{
  "model": "image classifier",
  "dataset": "photos of arthropod specimens (BIOSCAN-5M)",
  "train_examples": 97500,
  "image_size": 40,
  "crop_scale_min": 1,
  "horizontal_flip": true,
  "targets": ["order"],
  "num_classes": 18,
  "arch": "convnext",
  "isotropic": false,
  "norm": "rmsnorm",
  "hidden_act": "relu",
  "mlp_ratio": 4,
  "inner_norm": false,
  "moe": "expert_choice",
  "drop_path": 0.05,
  "num_experts": 4,
  "moe_every": 2,
  "expert_mlp_ratio": 0.25,
  "experts_per_token": 2,
  "shared_expert": false,
  "patch_size": [2, 2],
  "depths": [4, 4, 4],
  "widths": [64, 128, 256],
  "kernel_size": 3,
  "loss": "cross_entropy",
  "residual_init": "none",
  "optimizer": "soap",
  "beta2": 0.99,
  "learning_rate": 0.0015,
  "beta1": 0.9,
  "shampoo_beta": 0.95,
  "eps": 1e-08,
  "precondition_frequency": 32,
  "max_precond_dim": 1536,
  "one_sided": false,
  "adamw_lr_other_params": 0.0012,
  "max_grad_norm": 3.0,
  "ema_decay": 0.999,
  "max_steps": 13300,
  "batch_size": 256,
  "epochs": 34.9,
  "lr_schedule": "cosine",
  "final_lr_fraction": 0.1,
  "warmup_steps": 660,
  "weight_decay": 0.1,
  "adamw_weight_decay_other_params": 0.05
}
Rows from block 3 of a small image classifier, named by matrix and row number. Rows with one number within an expert belong to one neuron, the router's apart. Each number is 500 + 25 x the weight over its row's rms, rounded and kept within 0 to 999. All counts start at 0. Numbers have three digits each.
Before each expert's rows are labels from the 100 images, of 14848, where the router gives the expert most weight on average: "patch colour" is the nearest of a few named colours to the mean colour under the peak. Only what is clearly more common there than usual is listed. The data: photos of arthropod specimens (BIOSCAN-5M).
# router: router (model.blocks.3.mlp.router.weight, 4x64, trained with AdamW), inputs 0-63
# up: expert up (model.blocks.3.mlp.up, 4x16x64), inputs 0-63
# down: expert down (model.blocks.3.mlp.down, 4x64x16, transposed), outputs 0-63

# expert 0
patch colour: brown; black
router.0:519494508507512533476499507510498523463500494494510529443496504479457505479489442511532489524536539477503549476514495513514493528535510469494428489522527441498489470487504478515510483506525481
up.0:475526476492449521489461533482448481455530485515496484470501536515522485470553506542492504498500524519477491476521463508522535560500518510482482478499482453488486502521475506529494522491508501
down.0:495491517504480472455512480493539521468520520524489529528468468573541477521512516492487488487471485465494472538492492522499480466487483478491462494496502549477535539512485480524462494497487529
up.1:524442493511544497489476454508522486513535463514497469541473493446541471513500514516489448514526479498451545475521504460482498534510472511492484501492477500481503507494535530511497515501488483
down.1:500464450457492473489505509470451518478535520515475475528538502459466490516435506504512529511494488507515527465537479526489455525492506512523476522528516500515487490481514497493531456500510476
up.2:503488500456475507483514462479481558520524460516504528534501487495500508511549475486519488529517498498552556474527462517491483497460482541500457514476516501522456510469506499520495530499491487
down.2:520533490547514486489510506482499502491481480484492531491486459443457510486458450506507547492510531453519531528462507481504510497465528536505485495502515535485484486549501497497480510478519449
up.3:476495465496487496548506532497504494513460485482516511426520486478528515518505522491495532481505504497495496514483515471554495461527498493491486492536484453528523501560472504438495465502498491
down.3:520519524495499494506503490476455543512458487478482454495488476451501559460507497510480499473526536493542497494496506495469564544466500488496542506519530495511491495492475543500497471502517484
up.4:514542483503496533476498488527531487523506478519494476481492514495479478473497480472474519478511520460540465466519479489487473468501583501493507500504510514526518475499479430515499456494535525
down.4:469518462499469510502463494528498463459516470544501518487467479504488463514528524482486511515501495542483505505532506481533474479514505492441514525512465486512514463480543518502478533513445533

# expert 2
patch colour: grey
router.2:491519476499516468442472486538506501516517490543512486510504502556525515507510475513527508488492492536507518478523445487444494507474472555485552517484479523517518479491534513514478507495462519
up.0:447494452495470472521529502488494515512491464466550509464467473506538485488494547521491491507513536505504493508496530522544503498515471513510507508445494495493514514520477497541483518496554546
down.0:506525502490509465476528533557488474503455489525507475468483514545519532515538533495498496510461508512435489489492476516542500505530461552509535501458494478479473525485487505501485499509502496
up.1:496506525486544517504486461484503502507481498502486504473534423553492456476500498521504517477555472482507513564486517476481485504486509485476470487479533497459520511493494508502524464533478486
down.1:501492536487546468467521512524538550516506514466471472494516490486499509521485542467516511538507549496472530515510478493506492560486478478512537526474479481506500495518493536452485485511529468
up.2:482503529524488533487494540459467476498527456523489479524464515489488503528516472476498487483509538503493548499474466495503500512536463545473449559500505498503523509476516490528543520490492530
down.2:509529512486522477498511526436460551498543508498531507512528518489493512503471472475459472505514449491493501516496475481533470490502521552500485447465512518501459513543505491508498491509474527
up.3:524466495505528510469462490515498525465487494516523491495547489476489495487508516477497518511490498572479500516478443524516532462519479523469517514498533496539483459506481499535558499490527469
down.3:484475485518477483522522514517492468547529526548523460477522547517453482515474498520492558491468522519513523485488505431513502506490511504502548478510504487478493495501476495475518495468471470
up.4:481540511472530515497517520505471508481497504493499474534481491500486481486516489520494523473492474548460444515518486536460501508488527525437514505475499519484497528468518574470541501502497507
down.4:506494482529500526504534471515527474534550486512474501548453503546493497481531515485514496508486492466455504513491512523494522456487488480499500502446509451473469513490518474516565493506520493

# expert 3
patch colour: grey
router.3:474506518516478525532494536535514487508489476475481495569493536472521513479549509475463518481493503540510493511493515467507480483516529504448509476517542511483463473487493456515549517479515508
up.0:508526466529553541474492529511481479511478461483460500476532505480504525447493544516509507495513528510496484461491550530520518497509482494490528497548468486508470479453475510507481465516514511
down.0:523520459485471487501490529538485509511525503473482480494530480521465482487479477535524515509476508536481518553470516526472447523443497542496477494545501517495510517504505516495479466522510551
up.1:502501509513439475498495502514499488504486488518502547551476493518513504519491481457509514493493532479483488514496511531508506506480501492542547503520489552505508475564508471543502526554479552
down.1:483502535533513512526503477502466480490479536483487492543485467439451509500501552484534482527476513513512475499533515513464513483479492518512481475523506492519469464507493487517553510482551530
up.2:502483483513479534508489522519488519534495495486500513514519497540545523490526453482478511461518472483512507500490527500536499490485548490509468476541497457491517519480500511475458502436455552
down.2:499456511511542549463508503471510522563531535545507452501518533515481477522461502537524526473487523481486516513516491462508479540467495478500527477504485493508479523516512516513490503490491465
up.3:486535487447508524541516506525486531553520524521471524507495509476564495447528526507497493548487500523502481526494500509460455484489503513516509469508539498462479502459512490475506510494477507
down.3:509464521551525505517501514517473495480497498480492504478519540526478503514472492481457545472488491503486484515456516479489465491499559527507471515478511467487514556523531506509484538503560477
up.4:494470487474508520549512477519534530477453494468491517545469513509508503514537517512479480506497529529487498544505510484519476499495466556504469501477540484499523505474485510537554551490488475
down.4:526501463454466482499492479459470470494470466516532519555468499531526511515450460482476488466501520557477498464507514490457497495510496500497469506490456503482515486502511483504484533498483480