From a checkpoint of a small image classifier.
Model: moe expert_choice, patch size [2, 2].
Training: soap at rate 0.0015, 13300 steps, batches of 256, held-out accuracy 84%.
Data: trained on photos of arthropod specimens (BIOSCAN-5M), 34.9 epochs.
Rows from block 8, named by matrix and row number. Rows with one number belong to one neuron. Each number is 128 + 32 x the weight over its row's rms, rounded and kept within 0 to 255. All counts start at 0. Numbers have three digits each. After the name is the row's rms in percent of the matrix's.
# fc1: MLP up (model.blocks.8.mlp.fc1.weight, 1024x256), inputs 128-255
# fc2: MLP down (model.blocks.8.mlp.fc2.weight, 256x1024, transposed), outputs 128-255
fc1.98 098:144162110067130148132149132145167160100131129168149142040156112137154159114161092116166101089137147143118122131100146163197157118056139082122147164150128143126164094159124072112117025119165115134156172154194144176100146105190193072114113121109103137140102103117117113130126122079126123116164104106144155099146105091146124109162098159120134101142117121099127159101096160131125161159130
fc2.98 100:146138181098149110123091121096078089186139138150155097102089081160126144087142163144119129132195145132106097169117077145134156149133170172069060113118112166114124121134137139092125080142133155178122154148145158108121144152121049115109138133169087138127087170051096169111108107117117115179146102193134089175079136094106135058188195158096132059145113083108098163108108108106199041151111
fc1.99 092:145112073065107181141111157115113147126054149099142167097120132091112091167175137183099162083090123187136174140116131120163119120160106187125145053132138174103107076146146105157044095115111157170158119123129155138186134127143109177065152191102101098085110169120088075125153138142180129104052178141109127106058174136051071116135087154177108155127138148119169128172101145130090112213172
fc2.99 096:093115190173112119183156099103156120137123118129143128063101106076111117150151066127112152131162176135117119171098176089095164100223113119177176202181101098119128156159135105141089120095123123150140178093133146071139118099121112102095156149149100139100119152102146109061123137122148210203154075166095087153136088135159178146123067104125149182097183143138093119101096172149121132183071
fc1.100 098:111135195133125111177197126078107142104123101094181105153124087131210123115178086132141166094144137190089126127109121180195098110137132129125136115101067142099145136115069150136136109161161153121181143140137133113144067085116155062137144184198096148151146098096136103183084123134152079157085056089136125104100153078121150160121139180087128106144112083112137095119154083122134141144134
fc2.100 099:113129145124118144145172156163092158118113138124132202183158133157137097195120156030150120180132135122179114111150133044126130098153140128082175180037051119116146150105099155106090139119114153139133073183088144133105137086106137119203125098165135116059144081074068071142118089169071107172113137116122100178109117093112096100166134150095114130111114097126090123083147156096158173091122
fc1.101 097:145127167119081132174121110146147165138119069112106128099133113120060178106167066099142091148133125178067172145132156148146095164116111130152173104100077133131132070161064099113125081042111091095143123134132138081099221123133140107129162141168121153131178145138148123142185121121188115108142123137189156123144187137163084095158116178077138056117040114098102167114139138194034118126122
fc2.101 096:119146131151135175104064127094142170153172157128139097149097079101151087104152166129057129179137105110165155122155151132087123169128109099094123122145088158087121079128149107101122089156156102093141148136126105126119119119130130107127114093135096125165140120096100168100082134157070000069126088103155113086127093118159162083105146072161082098127100116177119143091096039100214061136132
fc1.102 097:078137102136143069121122109124147175098114074098105060126209125146111162090101180098161082110034144148122105150060086147108140142164168148112119070135146084108142145121060149134146133118075116103096099111071181107144108078131139163208166117134127153124124151109123152157088130089090144155148132084220115119172078098119142145093138166100084054157099144090120093064159161143099092150125
fc2.102 107:116103138203115152165153104070099133168120136104113108112210101114107131102144163084126119117134077113132140136125110094106139144124211104212102219121105110057097139171163076104084121142099159133075126152089152175143142125146147107170184103121128118182086070127104156095180124119095184126062111114070095073110196152141078129127102131142148122132117139044083086161068161139181148110147
fc1.103 090:086078085121106159161134157148156177116055148088113142094124128136152096108103145107200166139129142134127192118053162128064189119135124164132060123158182082047070180130131062152145072131156142134137179145159102158138101106151133128109109101111124133138113146122121069165116120121119151100056147056172056103139094135119126159137209092139127110090079097086116146135094141117161126113126
fc2.103 090:078113098147158164118096144099124106145141122211132145176069153138155174140136089120150114123126137175093111100105107086095182180192053108141116134160124137076095104151175085127109134157106138106154144148149150089173137111108140175173124147091116102108138126151143099142097166131060129187133084155123068137116083090145169098158212158140125112132122144174135106153115097106117147141093
fc1.104 109:163159160191177115117122115085151101130145093133127096179109138107094177137096174063100124157178116102148095141111128116137119189178095073066149112078139183154166085100126107138147118177106133130144150098150113084143153132185176090164147174159078121098142094110124142087087115077115123129060106117187110096137134094137129096104170134105074123099174085102140160171107184128093127025109
fc2.104 106:091135140108129134159084133100165153172101191147132161094115119113127110128141152088132092125158175170079161147169130157101091134177158116139072173161145091166136158180116148060074181157144079118127103134106130164150151108109155123112119151102092135124186104093127090112116104133175174075080119171169092130202148097113042170131118130127163162121181175157131108138125114152078127159128
fc1.105 104:108064125092188132123144136083090079118159172169154161083160107177076201174098070139090063051137116116139161158132119146143091144150080117044098156129135138121085147164154133142111089109163140118136115065130143157147142090136085151138117118122119154195107105122125131141150199117125156108120138118101126146185140133109086122139140087141121091161132118096156121142121162165104150094109
fc2.105 103:116170133109072130169043165163150117162122130129141150079151111037152148138139139131155132160144134133097144155099104093148122107116147149164139166137123159135163134152066166105148122109182112111095179055137123147121077117148168073141090132126117100061159136105115085155059110109125112070143107066127140165074170157149127111144026121104143187125181194093127142137137143120095124111171
fc1.106 099:133165102130127145175108184150121138173108159146132146104190127131125149161154147090150083145191174166129155078143164121102134157134056127133145067086110145116067116165094063117129142094155133106124137115100106165146132136134138104128067157122091154140136113150125136065158080062185073118174104143115128130201098099140149107133106086120178155151117130059133128137078156156070073109120
fc2.106 109:185099119109137086155192136085113104171153140145125135085138142152112160120165034198150128128103150106120110097148125119086045188160135117142077071103138172093074137186109138173147078144153197113109142155124195127166174137127116112126146148171111104182109055106150097156102149132135129161147085140066153114117102087173116093162139160129161148108102139126146072133094112109126121136141
fc1.107 097:137141139128173080199054079099120119137145190116109133162178151126081178158139128072143141179148079142121122106151144148133106069109113053081124152127103199143076153071193132140106158127083106137126170131109126122125121147144140134138152129157094133164190075109083132121135141166080141121134103012160112096070089134161122102161117202086117084116119118111133092149145095145186138120090
fc2.107 097:100158089145153130061133166152109147164161088138092107096214109140101140117144080136161107154078072109094116192096110129126081123094141141142097115035076144123118189122154173164164196098149083150092121120124117165134127110192192202082123103161129128107155104179127135130111137119174158110091091112080106126124170143115116087142140085114119142135145090115113082125159168154135185169139
fc1.108 112:085142104114172131136109137123128152159129155122170108123083143116151112124106085145173128146105233128076054117156110135109130128133124110085090121180075084153146097097060163104085100117123214162117117075077166130106157088149127171128126182121143127131141132128175119133131116129087172116153139138136141138040102145096147143133137145151112245058137116145146132102170077147120061112157
fc2.108 107:095175123114065087127195178111171095135066149143173141222112140089101132132111140128073104022159124134157093130119109148100086113092113095194177133080104114133126155186075119133092170094113176107112077128166087136106133124099207114129097140098177132138161117125129111172106063139139111132077152155144121103155130151137135145174139120172095091109153104093204160138127119155133084059139