A small image classifier, trained from scratch.
Training: 13300 steps, held-out accuracy 84%.
Data: trained on photos of arthropod specimens (BIOSCAN-5M), 34.9 epochs.
Rows from expert 2 of block 5, named by matrix and row number. Rows with one number belong to one neuron. Each number is 128 + 32 x the weight over its row's rms, rounded and kept within 0 to 255. All counts start at 0. Numbers have three digits each. After the name is the row's rms in percent of the matrix's.
# up: expert up (model.blocks.5.mlp.up, 4x32x128), inputs 64-127
# down: expert down (model.blocks.5.mlp.down, 4x128x32, transposed), outputs 64-127
up.0 093:103113150142149125155096122156143165081092171190142109125104159154204076117134125145093117132165155130137134117198146139150059159146086147116066153096147097157139103144162140144129114100174141
up.1 102:149179062152101154165188091165098142092087136151140093156123155141135162120145121164119141133119162127130153087124123129141079188099162146143120122098132191109154152145154123101126189159151122
up.2 099:145215163125140138151140189165071136150085126160162114108091132149151155087181141116153129128141097122104165093104185202102141110064163140080130131116088146119076130156188176106132095091094108
up.3 102:144129117162071095155203125138112146095136074095056127101139110122112135113120118136067132138182146081151046045153111108125137078173147142124125127083188186127127108124110173114150110114071076
up.4 103:058172099137140109153169163145104128120176122118138122062121145100134166118123168142096098121142158134152116161082167095122174118082123118116116102137083166175142097081126086132124115108115097
up.5 111:120058133169132101080146186140165121124114138112156149128189170105155088104140107130080170112113092148100092112133111122142083098103068080126149153052143142153096154150130122134120113165075198
up.6 099:093142130105097164189148110137135132080101169141144133122073197136042115136110144127123050143137111196139168145141116180130112147092143172208162100105093099103178170146161144182139175133105154
up.7 105:177109147081147113159127150138132156125136160128144160137101108159135112138085089116154147124165126128124093131134118126154161228106114100093098147114144083142135118141132209143168115193086097
up.8 093:161097085133165115189122102119142127160143132173124148076155183126153186165087115081167158066119125138158120148091099066137143171133154140133137113133104072107122142092121133095165190134133118
up.9 096:132108089069111126128102126128165129149142088171046158112164098117112130160098118146137114194137102150153131139101140104087144137171111133087075152126152065151128186174181104094111154150139137
up.10 102:202161155157078160148152146091144123143070064184146107160117149104168094133142145128100112090146131096219122178147152123109102127137112133142136144124108101083132090124124119135124166060139141
up.11 097:131132113065136169114133199098081136118197153152145156106126152187106133102145173137147107079135108147170098129084074134126141115147087116096103173152155115109130144156138123108162102130087089
up.12 096:151075095126158093088128183059134100105154139091180133159103097115117100117145103127043136118145076071174109166142126092155103033114145077085156128137108118064084143110111160163142123154137067
up.13 091:169161188148149117102159108119160129173166085085159088177169143167178087166046111134141167123162104182115142126101128114139117096093113098104096088140135126187101041159135144115153162099147083
up.14 096:121113103122071106106173144115114127117138086125106102125130139131095068137124105153123062094073127122077147144171140092075101123125149135136133106044110152140107195124083160128152119205124138
up.15 108:175124112117116151182073147159149118146117154115166082129114082104134105145147141117099127141115141109173113067148088175123112059097107121166100206097179122148128145132076092137155014158176097
up.16 101:161120139041147099163156125127156155148084075153104118088141145140077084147133155070152156136102106127123134062163089105137125088130150174109065178138067162085164160085177178167155128117148044
up.17 094:105144153195143080080142118157141133092147138137041121113095175110129094063138101100162119159089166203158160164149106161128075133141160165130153131131120208151106168111141176134146158111193145
up.18 091:133066114092070164101116077142104168133115066097089166123155154166126149086121103213128147172159130147147134140157121101102118123159064102186160152147109167178111134148121124128134132116075040
up.19 099:160089143137143090169051136093125077111103151115205094144171155092059119134196145119103113141129146081093135140110139130190176096157128115161179160143129171165165117088189151122109083132105118
up.20 099:183064082161139109125110146129102105106138145131137173116124220084169093135130109154171089083127084101146117086163140123208145130124158099141188135109116120152124193147129146151119090122115112
up.21 113:124066168176164140085095075136132131141169104156122193106160191039109168072108174155147154135182156129093113137114148113116141053129118145119147087159121116135107093134165119106112169115118107
up.22 102:186123114176165104131107164131129131142151112098129088126085121128094126162095108154137147162097159164154177136169130097106126139137153127098146153111157119131101151111191141092138155167136112
up.23 093:125138184110092122136106178123207067156071084126111057113099109181104144123138180088157086143161100115125127141132136155157134144137131090130102158118219162161207137149108151112149148075149146
up.24 090:161152083068128145127142084123081097145155126159091159170115139110177152119113144052117115161095160155182119168090151112186132115109088124129174165171105169161101088152103121174085109152116108
up.25 101:144158092152135152075154188117164111131152194123120085101140103103086107149150089166093115181113096190140124097161164177120134145143142062092118166154107152154100063089137124095107116090156146
up.26 109:175148144129140060133133087146171064149073171120153150107093129133092167108088124175097109102126168096161128129214143101125157171198126126155154154127147115114140160089115115165161158075113162
up.27 102:118135094161101108119122148136109086185126128146134127212134137043099186093140118100068088159143117133115099118164114084119072121144166121111167089149125144152146125118149138134126051090118148
up.28 100:079122130177122144126131118116073160105147104143168193112112158116092132081175103196143088108130128141182100089180080109102129080115143139203151131078122100145171158116147166140149080081120090
up.29 110:116123156117102108099104166130163187150149111135150132082138134105139199163088129118076102113161124073086090152100087065140171150098147204110105118102218159144117175125093138095127082125153101
up.30 091:135151099163099095186117167183128116124141153148084131134158115089126142111133161093156133100087155113158090181118135122141198150116128117145176132204116143177229082105151119144117104148090152
up.31 106:095147138113095103067171107072131150135140145109126131171097110160112126114120051105191139174117141117148155150178137073143143057184145146149132114124115077100139139113107069193122096142109132
down.0 106:144167144172113166123135095202166119055132099092097122086123170140146169135147135160166094119075098111111099146053147109155126137158153150148108117174082097160103115102131126122159167133119091
down.1 106:072126119041144134131142133142160140111138120147165155133094092141168092128111077062170021132121154177092109145158153177130110149159113124116150118122140194130152140100095082180136134102125103
down.2 098:155104146155188073150117146101167064109135108164125122122110137186142092119134126127176126153122147103163117075156134154103121161144178108144116107126165105180103153156119085115105122130152165
down.3 104:153157179146133153154153200154119080137128130118112117106147087128119072173087072153136111035179130147156112152158115102152112152161129141149195108155147119094153118217068171136151113118153137
down.4 095:095144156099146076087139115105098066140146176062124148166127135115091116108162095050101174128110121134132105152088156087110117095164125124161142089141136136164090145129123091131173103103116163
down.5 101:121152153156077088137133103069141125128074134111160156108096123202104142125161146080142154109110142120171111108083153194108107095111141087090189158125152062118148165097142140102150119101153020
down.6 102:136156098128170100131070144141139083136097172126104120114110150065174106063164089155084144137116130145122115123149087169111164164117144074198119123090124106188081079084139143138102134123130125
down.7 099:120142172087120133121173098170108137065108137143188114143066141087130141160140102209126105113174070092094126126145131109121154123127101125122058152102105065144134161132107121121129113181181135
down.8 098:150140140119117151152106037175103130115181085087108131133124175117160081141156122088108080169140158120074158129111176131128154130096182085206161134104171162118139111125143126082105145158092144
down.9 099:127139126129122066125124160102153125136134148146130204143155110083144141156155128121116088045144101164167164121147132115141141157154118109113153151156093125087168155180126129109107179106132156
down.10 106:134075150086106164127171155166101114123112093161106093152114174131129129160203130154107198112199124176089110156119128099108132135105150130079103100103084156150184151139200090131084130101148085
down.11 103:166098147052180102165111076124132089116095072093180136088141147147120103113087099112154150141144127118131115097179117110154074110121128134102203113152171104102132117183092113112114133119176158
down.12 100:132130096115139164118181081124153141144155114134158100131115076137077153164113137092176158116162065097088132191138124152160096066137093103130098103110121107124112094122135113188113136093113066
down.13 089:128110164133067082110170128128127139170113136147153158111134154108097148147134126159168126169144157200165125136060133123142153145198129126226082175109089117123110081138114097103146035128103077
down.14 104:146115141116120135148132107098199146132112104120126137115112167100103096109150171107155098143183139074128060145133186137112105148114104142129127107181120116115072083159116173156071158155157058
down.15 104:138143134105161118155116153121126128136117098123089087143103076165079158153154165155099136169142148124127133058161152119133153193176154108078148080187068105124119082109061111126123149113131085
down.16 112:154043146098144092060109124117137116130120103131089133152202137107120142126082150068139127089135069168092046125127130081154098165158097110113075041156112142141132152119145180074131206130100122
down.17 104:166069143176158151137124127065125140156099192155000124075104159151072104108159122125082127157157142090164073139118086163139128111122103171119180107103201131112122154128090134121131104103116172
down.18 096:181106173080157105142104103061198103114090110169161130169063140134168084135122085168152125093141143111141120112136090104159107156101157115065124126148136117125171131101139155163167116111129095
down.19 099:100115141168093086115161109123150135144082090124160116144213192116076184149119110151187095128117170117179124114147163084141145118085130110108139204106102089106081130150164066110151146145169144
down.20 094:108098147177069091184105119118127151083151097103180126112095150093131153087108171105107149049170096073120147131113110159122135143194098074128121120131145113159155126138125128124090107142117155
down.21 103:182163096065164109148109182135143110169162112045200109131114115177201075112176155155130182103095137126163179124161069131175123104145151153118085109114135136092138167122094132138116112110139186
down.22 096:153113120092092121127117080115065161110071108114196124122086139125160197161113127135100181088118158110179131084149079140113094139159079168114086097196131127146148170103129142109132133177074124
down.23 099:118067096085118127135095086157126143140099172177119146134067092093115132036167160136113189142094128131087085099123105111128162091160156171171156148105161136135093140138165112139066195088130093
down.24 088:124143134162156021155136150142137109087117140113149102155120098117183136088160097141070141119121115091091134153089174118128081134108075162146116090100096096055174136151103127157169043108070101
down.25 091:120079149181086128112178142137132088098134194081106134125143133166158173144094165107149138185087066215123135108206165164138106119139154159153094176178148126148172044142091163131121129120139167
down.26 108:098138184093143170205120113128051095120152180118127152077113134105168128110099191159095138106133121126128090183130114154120095153109191123138120110112146152144159180078114107113146153082139126
down.27 094:126184131105074064120145161083136109078086169101201137103139173190115143108070113117103072107106165122085128111152145105212125167121157107111114115123115115083111081188103129156149117129121122
down.28 101:097117137147153099168145145110107116150089137099123155071111159120134177108142148118112144143087161106112098049103122148094123180176124169101123084112151173100062123144108085119162148119122152
down.29 106:163117152063122162121123091167060092126094140115147186118168057124116112139100126133139123093159118149125144098087069158121100119085157139184178119152154097125172109142121102110098175074143153
down.30 087:123088151163119077147101103108108120093186142100175111122118125139139148126170124104117125082101133106145123173187140093147118107143178109124107091025103089107103108108166109161170162177143152
down.31 102:090151150118184119158116165103140133125056139191159170128129092087132068105104094140088101179086158114108119181105143091139169082133104121081094121086156149089124117110125149163083078138127172