config.yaml
model: "image classifier"
dataset: "photos of arthropod specimens (BIOSCAN-5M)"
train_examples: 97500
image_size: 40
crop_scale_min: 1
horizontal_flip: true
targets: ["order"]
num_classes: 18
arch: "convnext"
isotropic: false
norm: "rmsnorm"
hidden_act: "relu"
mlp_ratio: 4
inner_norm: false
moe: "expert_choice"
drop_path: 0.05
num_experts: 4
moe_every: 2
expert_mlp_ratio: 0.25
experts_per_token: 2
shared_expert: false
patch_size: [2, 2]
depths: [4, 4, 4]
widths: [64, 128, 256]
kernel_size: 3
loss: "cross_entropy"
residual_init: "none"
optimizer: "soap"
beta2: 0.99
learning_rate: 0.0015
beta1: 0.9
shampoo_beta: 0.95
eps: 1e-08
precondition_frequency: 32
max_precond_dim: 1536
one_sided: false
adamw_lr_other_params: 0.0012
max_grad_norm: 3.0
ema_decay: 0.999
max_steps: 13300
batch_size: 256
epochs: 34.9
lr_schedule: "cosine"
final_lr_fraction: 0.1
warmup_steps: 660
weight_decay: 0.1
adamw_weight_decay_other_params: 0.05
Rows from block 2 of a small image classifier, named by matrix and row number. Rows with one number belong to one neuron. Each number is 128 + 32 x the weight over its row's rms, rounded and kept within 0 to 255. All counts start at 0. Numbers have three digits each.
After each neuron's rows are labels from the 100 images, of 14848, where the neuron reaches its highest value: "responds to" is what is common among them. Only what is clearly more common there than usual is listed. The data: photos of arthropod specimens (BIOSCAN-5M). In brackets: how many of the 100.
# fc1: MLP up (model.blocks.2.mlp.fc1.weight, 256x64), inputs 0-63
# fc2: MLP down (model.blocks.2.mlp.fc2.weight, 64x256, transposed), outputs 0-63

fc1.250:067091084151168146138135093138084201137080091129161073141114093099120146166121203146171158123163154139166152109160091135124159084137133116128100108078114173074126153148079104119114101091108155
fc2.250:143173104120094121133142115173134110144153129163178095132131142195109167164142141075116130098119098108089152155180140120158111119172140144118079109188099058144042185135158133153159090184131138
responds to: order Coleoptera (38)

fc1.146:159142176120117126089166145124152126126102131076127114145161122129120108138190112142131122114119166088163150021157171113058119132109175105136151102159195155163078150115137177085128130187146103
fc2.146:130158149135127144080095067166125090151133126105158136060106113128141157103106184174136180112120177146193159082096177126150127147149101120140191132142110196110128082150143082139185150149093108
responds to: order Coleoptera (44)

fc1.127:152197131112093156118140126142069125150160137113106138140131091132183088109148160124108092110141152130136148115151076033085105102102144143158074114070071104131127074165153059116126093125106160
fc2.127:113083102139109141110092143146181205137185183146160131178131177116130151172191111131165090085118155152097174152140105117120149155131166123100125132117125112092128171095135058133174092101178162
responds to: order Coleoptera (39)

fc1.191:143134121109106089128103122124117068149131093197228165045132131118188128114144175127113149099085146112142158146139181124160096139094118107158110148104144102119171098082120126161147173157118078
fc2.191:138125098147125162212134118132101144162111181112142092115115073177163165147101129090120098150103144108124162155156131116146159121168045148055135139124149121102154089179077097102148129179167087
responds to: order Hymenoptera (54)

fc1.162:133084157174127142108208107130126169099152115178125139156076134092084097148148073196182072126114173173150158165163147113108066122189127101149136123125138140106103169147105137118139083123153124
fc2.162:123102116184055137071150068116146131114107137143203185117101150124127131096170179142134122150116132135138154112118140150151138075140077107142178116090079161083166207083107108150098113120118116
responds to: order Coleoptera (37)

fc1.246:149103206074116139089118144137148099077091199119116093182162158158108129110185147120131149183112143134103162082137073129095108069139093126144197154139121118182147117082138131131109108144132164
fc2.246:136124145146159152152130201153130045126153122072162134180145083094133101056132136184105161139167110144160119106149092103175095110152108148123108104112225116102119078100140150152131131129129156
responds to: order Hymenoptera (41)

fc1.208:194158089137099168150060145151112212127158152131116130139127136104135194149111118099109123171132129128123075139126085136151163139075143157121143128134114056079128201126105122101155082118077165
fc2.208:079087167118124167149121138114168126134093107123145096048124115137099077118139161153051096126105146146166106117084173093170148080113126170181175120146102202147136116121141086151084143144127083
responds to: order Hymenoptera (44)

fc1.123:126035144135163110117130109098176149151083153085108162082183082125133117136100104120122130119077139173109116094146113118172105124184111101078098178109100162151129136119130103162194086140188098
fc2.123:138083100134163118174132130145093166128063083151155136123140178160133100134103136095078180092097153165074147178163082151154093157112143120153089121126133172141183098075119100115128181104063137
responds to: order Hemiptera (64); family Aleyrodidae (27)

fc1.243:060115056112158106087146175160185149085118099156168180143118159153105139126134149102164080193146110161137133142157108078113104086074149094170137167144125122128150110170159153134111176156163146
fc2.243:098143139136075166142162148139064152096166114167086127151085154168116197157159145125111131136147152112071132123111102141149148180122141150083074178171181131180112133078141114124087147073124182
responds to: order Coleoptera (43)

fc1.170:090128158091104106179145123126116089128128133108072118135117096121118124156114157026107128117170152133140144095188068140084102133168116113089128160114111134064199146135108171112178114189092127
fc2.170:104081170152162115124150178141119153090106166095131107108116136106106128168110055136143218107143068181112130096149206108155129080126120147142158131164127150120124129202133150129157165156175114
responds to: order Hymenoptera (41)

fc1.199:142107130133079149136127116144157136134158182151117142090121113133134192124167160101146096179124132132083135059149092121048062111164088062073114153092133139080155110125100074114147134116180142
fc2.199:141111087176166153205104129106137179166083134053088112131155104089077176175150150118166149105141135102093144125137079168170149139117102128077175055130141139149137128131134129110147143134162174
responds to: order Hymenoptera (42)

fc1.163:122104125102148095149114165157174071105157145139141161139128163126117091123050160104185088083119060137126176113098084123094113102073093153091144167081080140102103141114105094151077127155170145
fc2.163:119101175147112115099148058151131163164055093110118126141138093146161092135073178119137163168094162080189094116073112098098141095088117140119087140121098100150088122128128092076136081094108093
responds to: order Hymenoptera (46)

fc1.16:144104093147103137146095130144174125103142098170171113185160123114140170173140145116114110213137152155084077176188126103120109139127108118090118166163113119147058157139106121201149056107142131
fc2.16:160194160181123141140156082093162155075120132112107165107076154120149096107164119120123160158129083159133137152135136123089166168133123072169080182164140129059181122153092111128114178177103147
responds to: order Hymenoptera (52)

fc1.17:142148102186078108079128143141131135085180173124051090174128102109185142159119151140137095087093101102192157153118197150115076090117128142133133172135133122186129175154121138114149123180124125
fc2.17:132148101091108148139139127150126149135094104101117156080080089069110120137097135091105144167173077037144122092120137125083103087070135094148146132065155125176095172070152083096111161120123121
responds to: order Hymenoptera (41)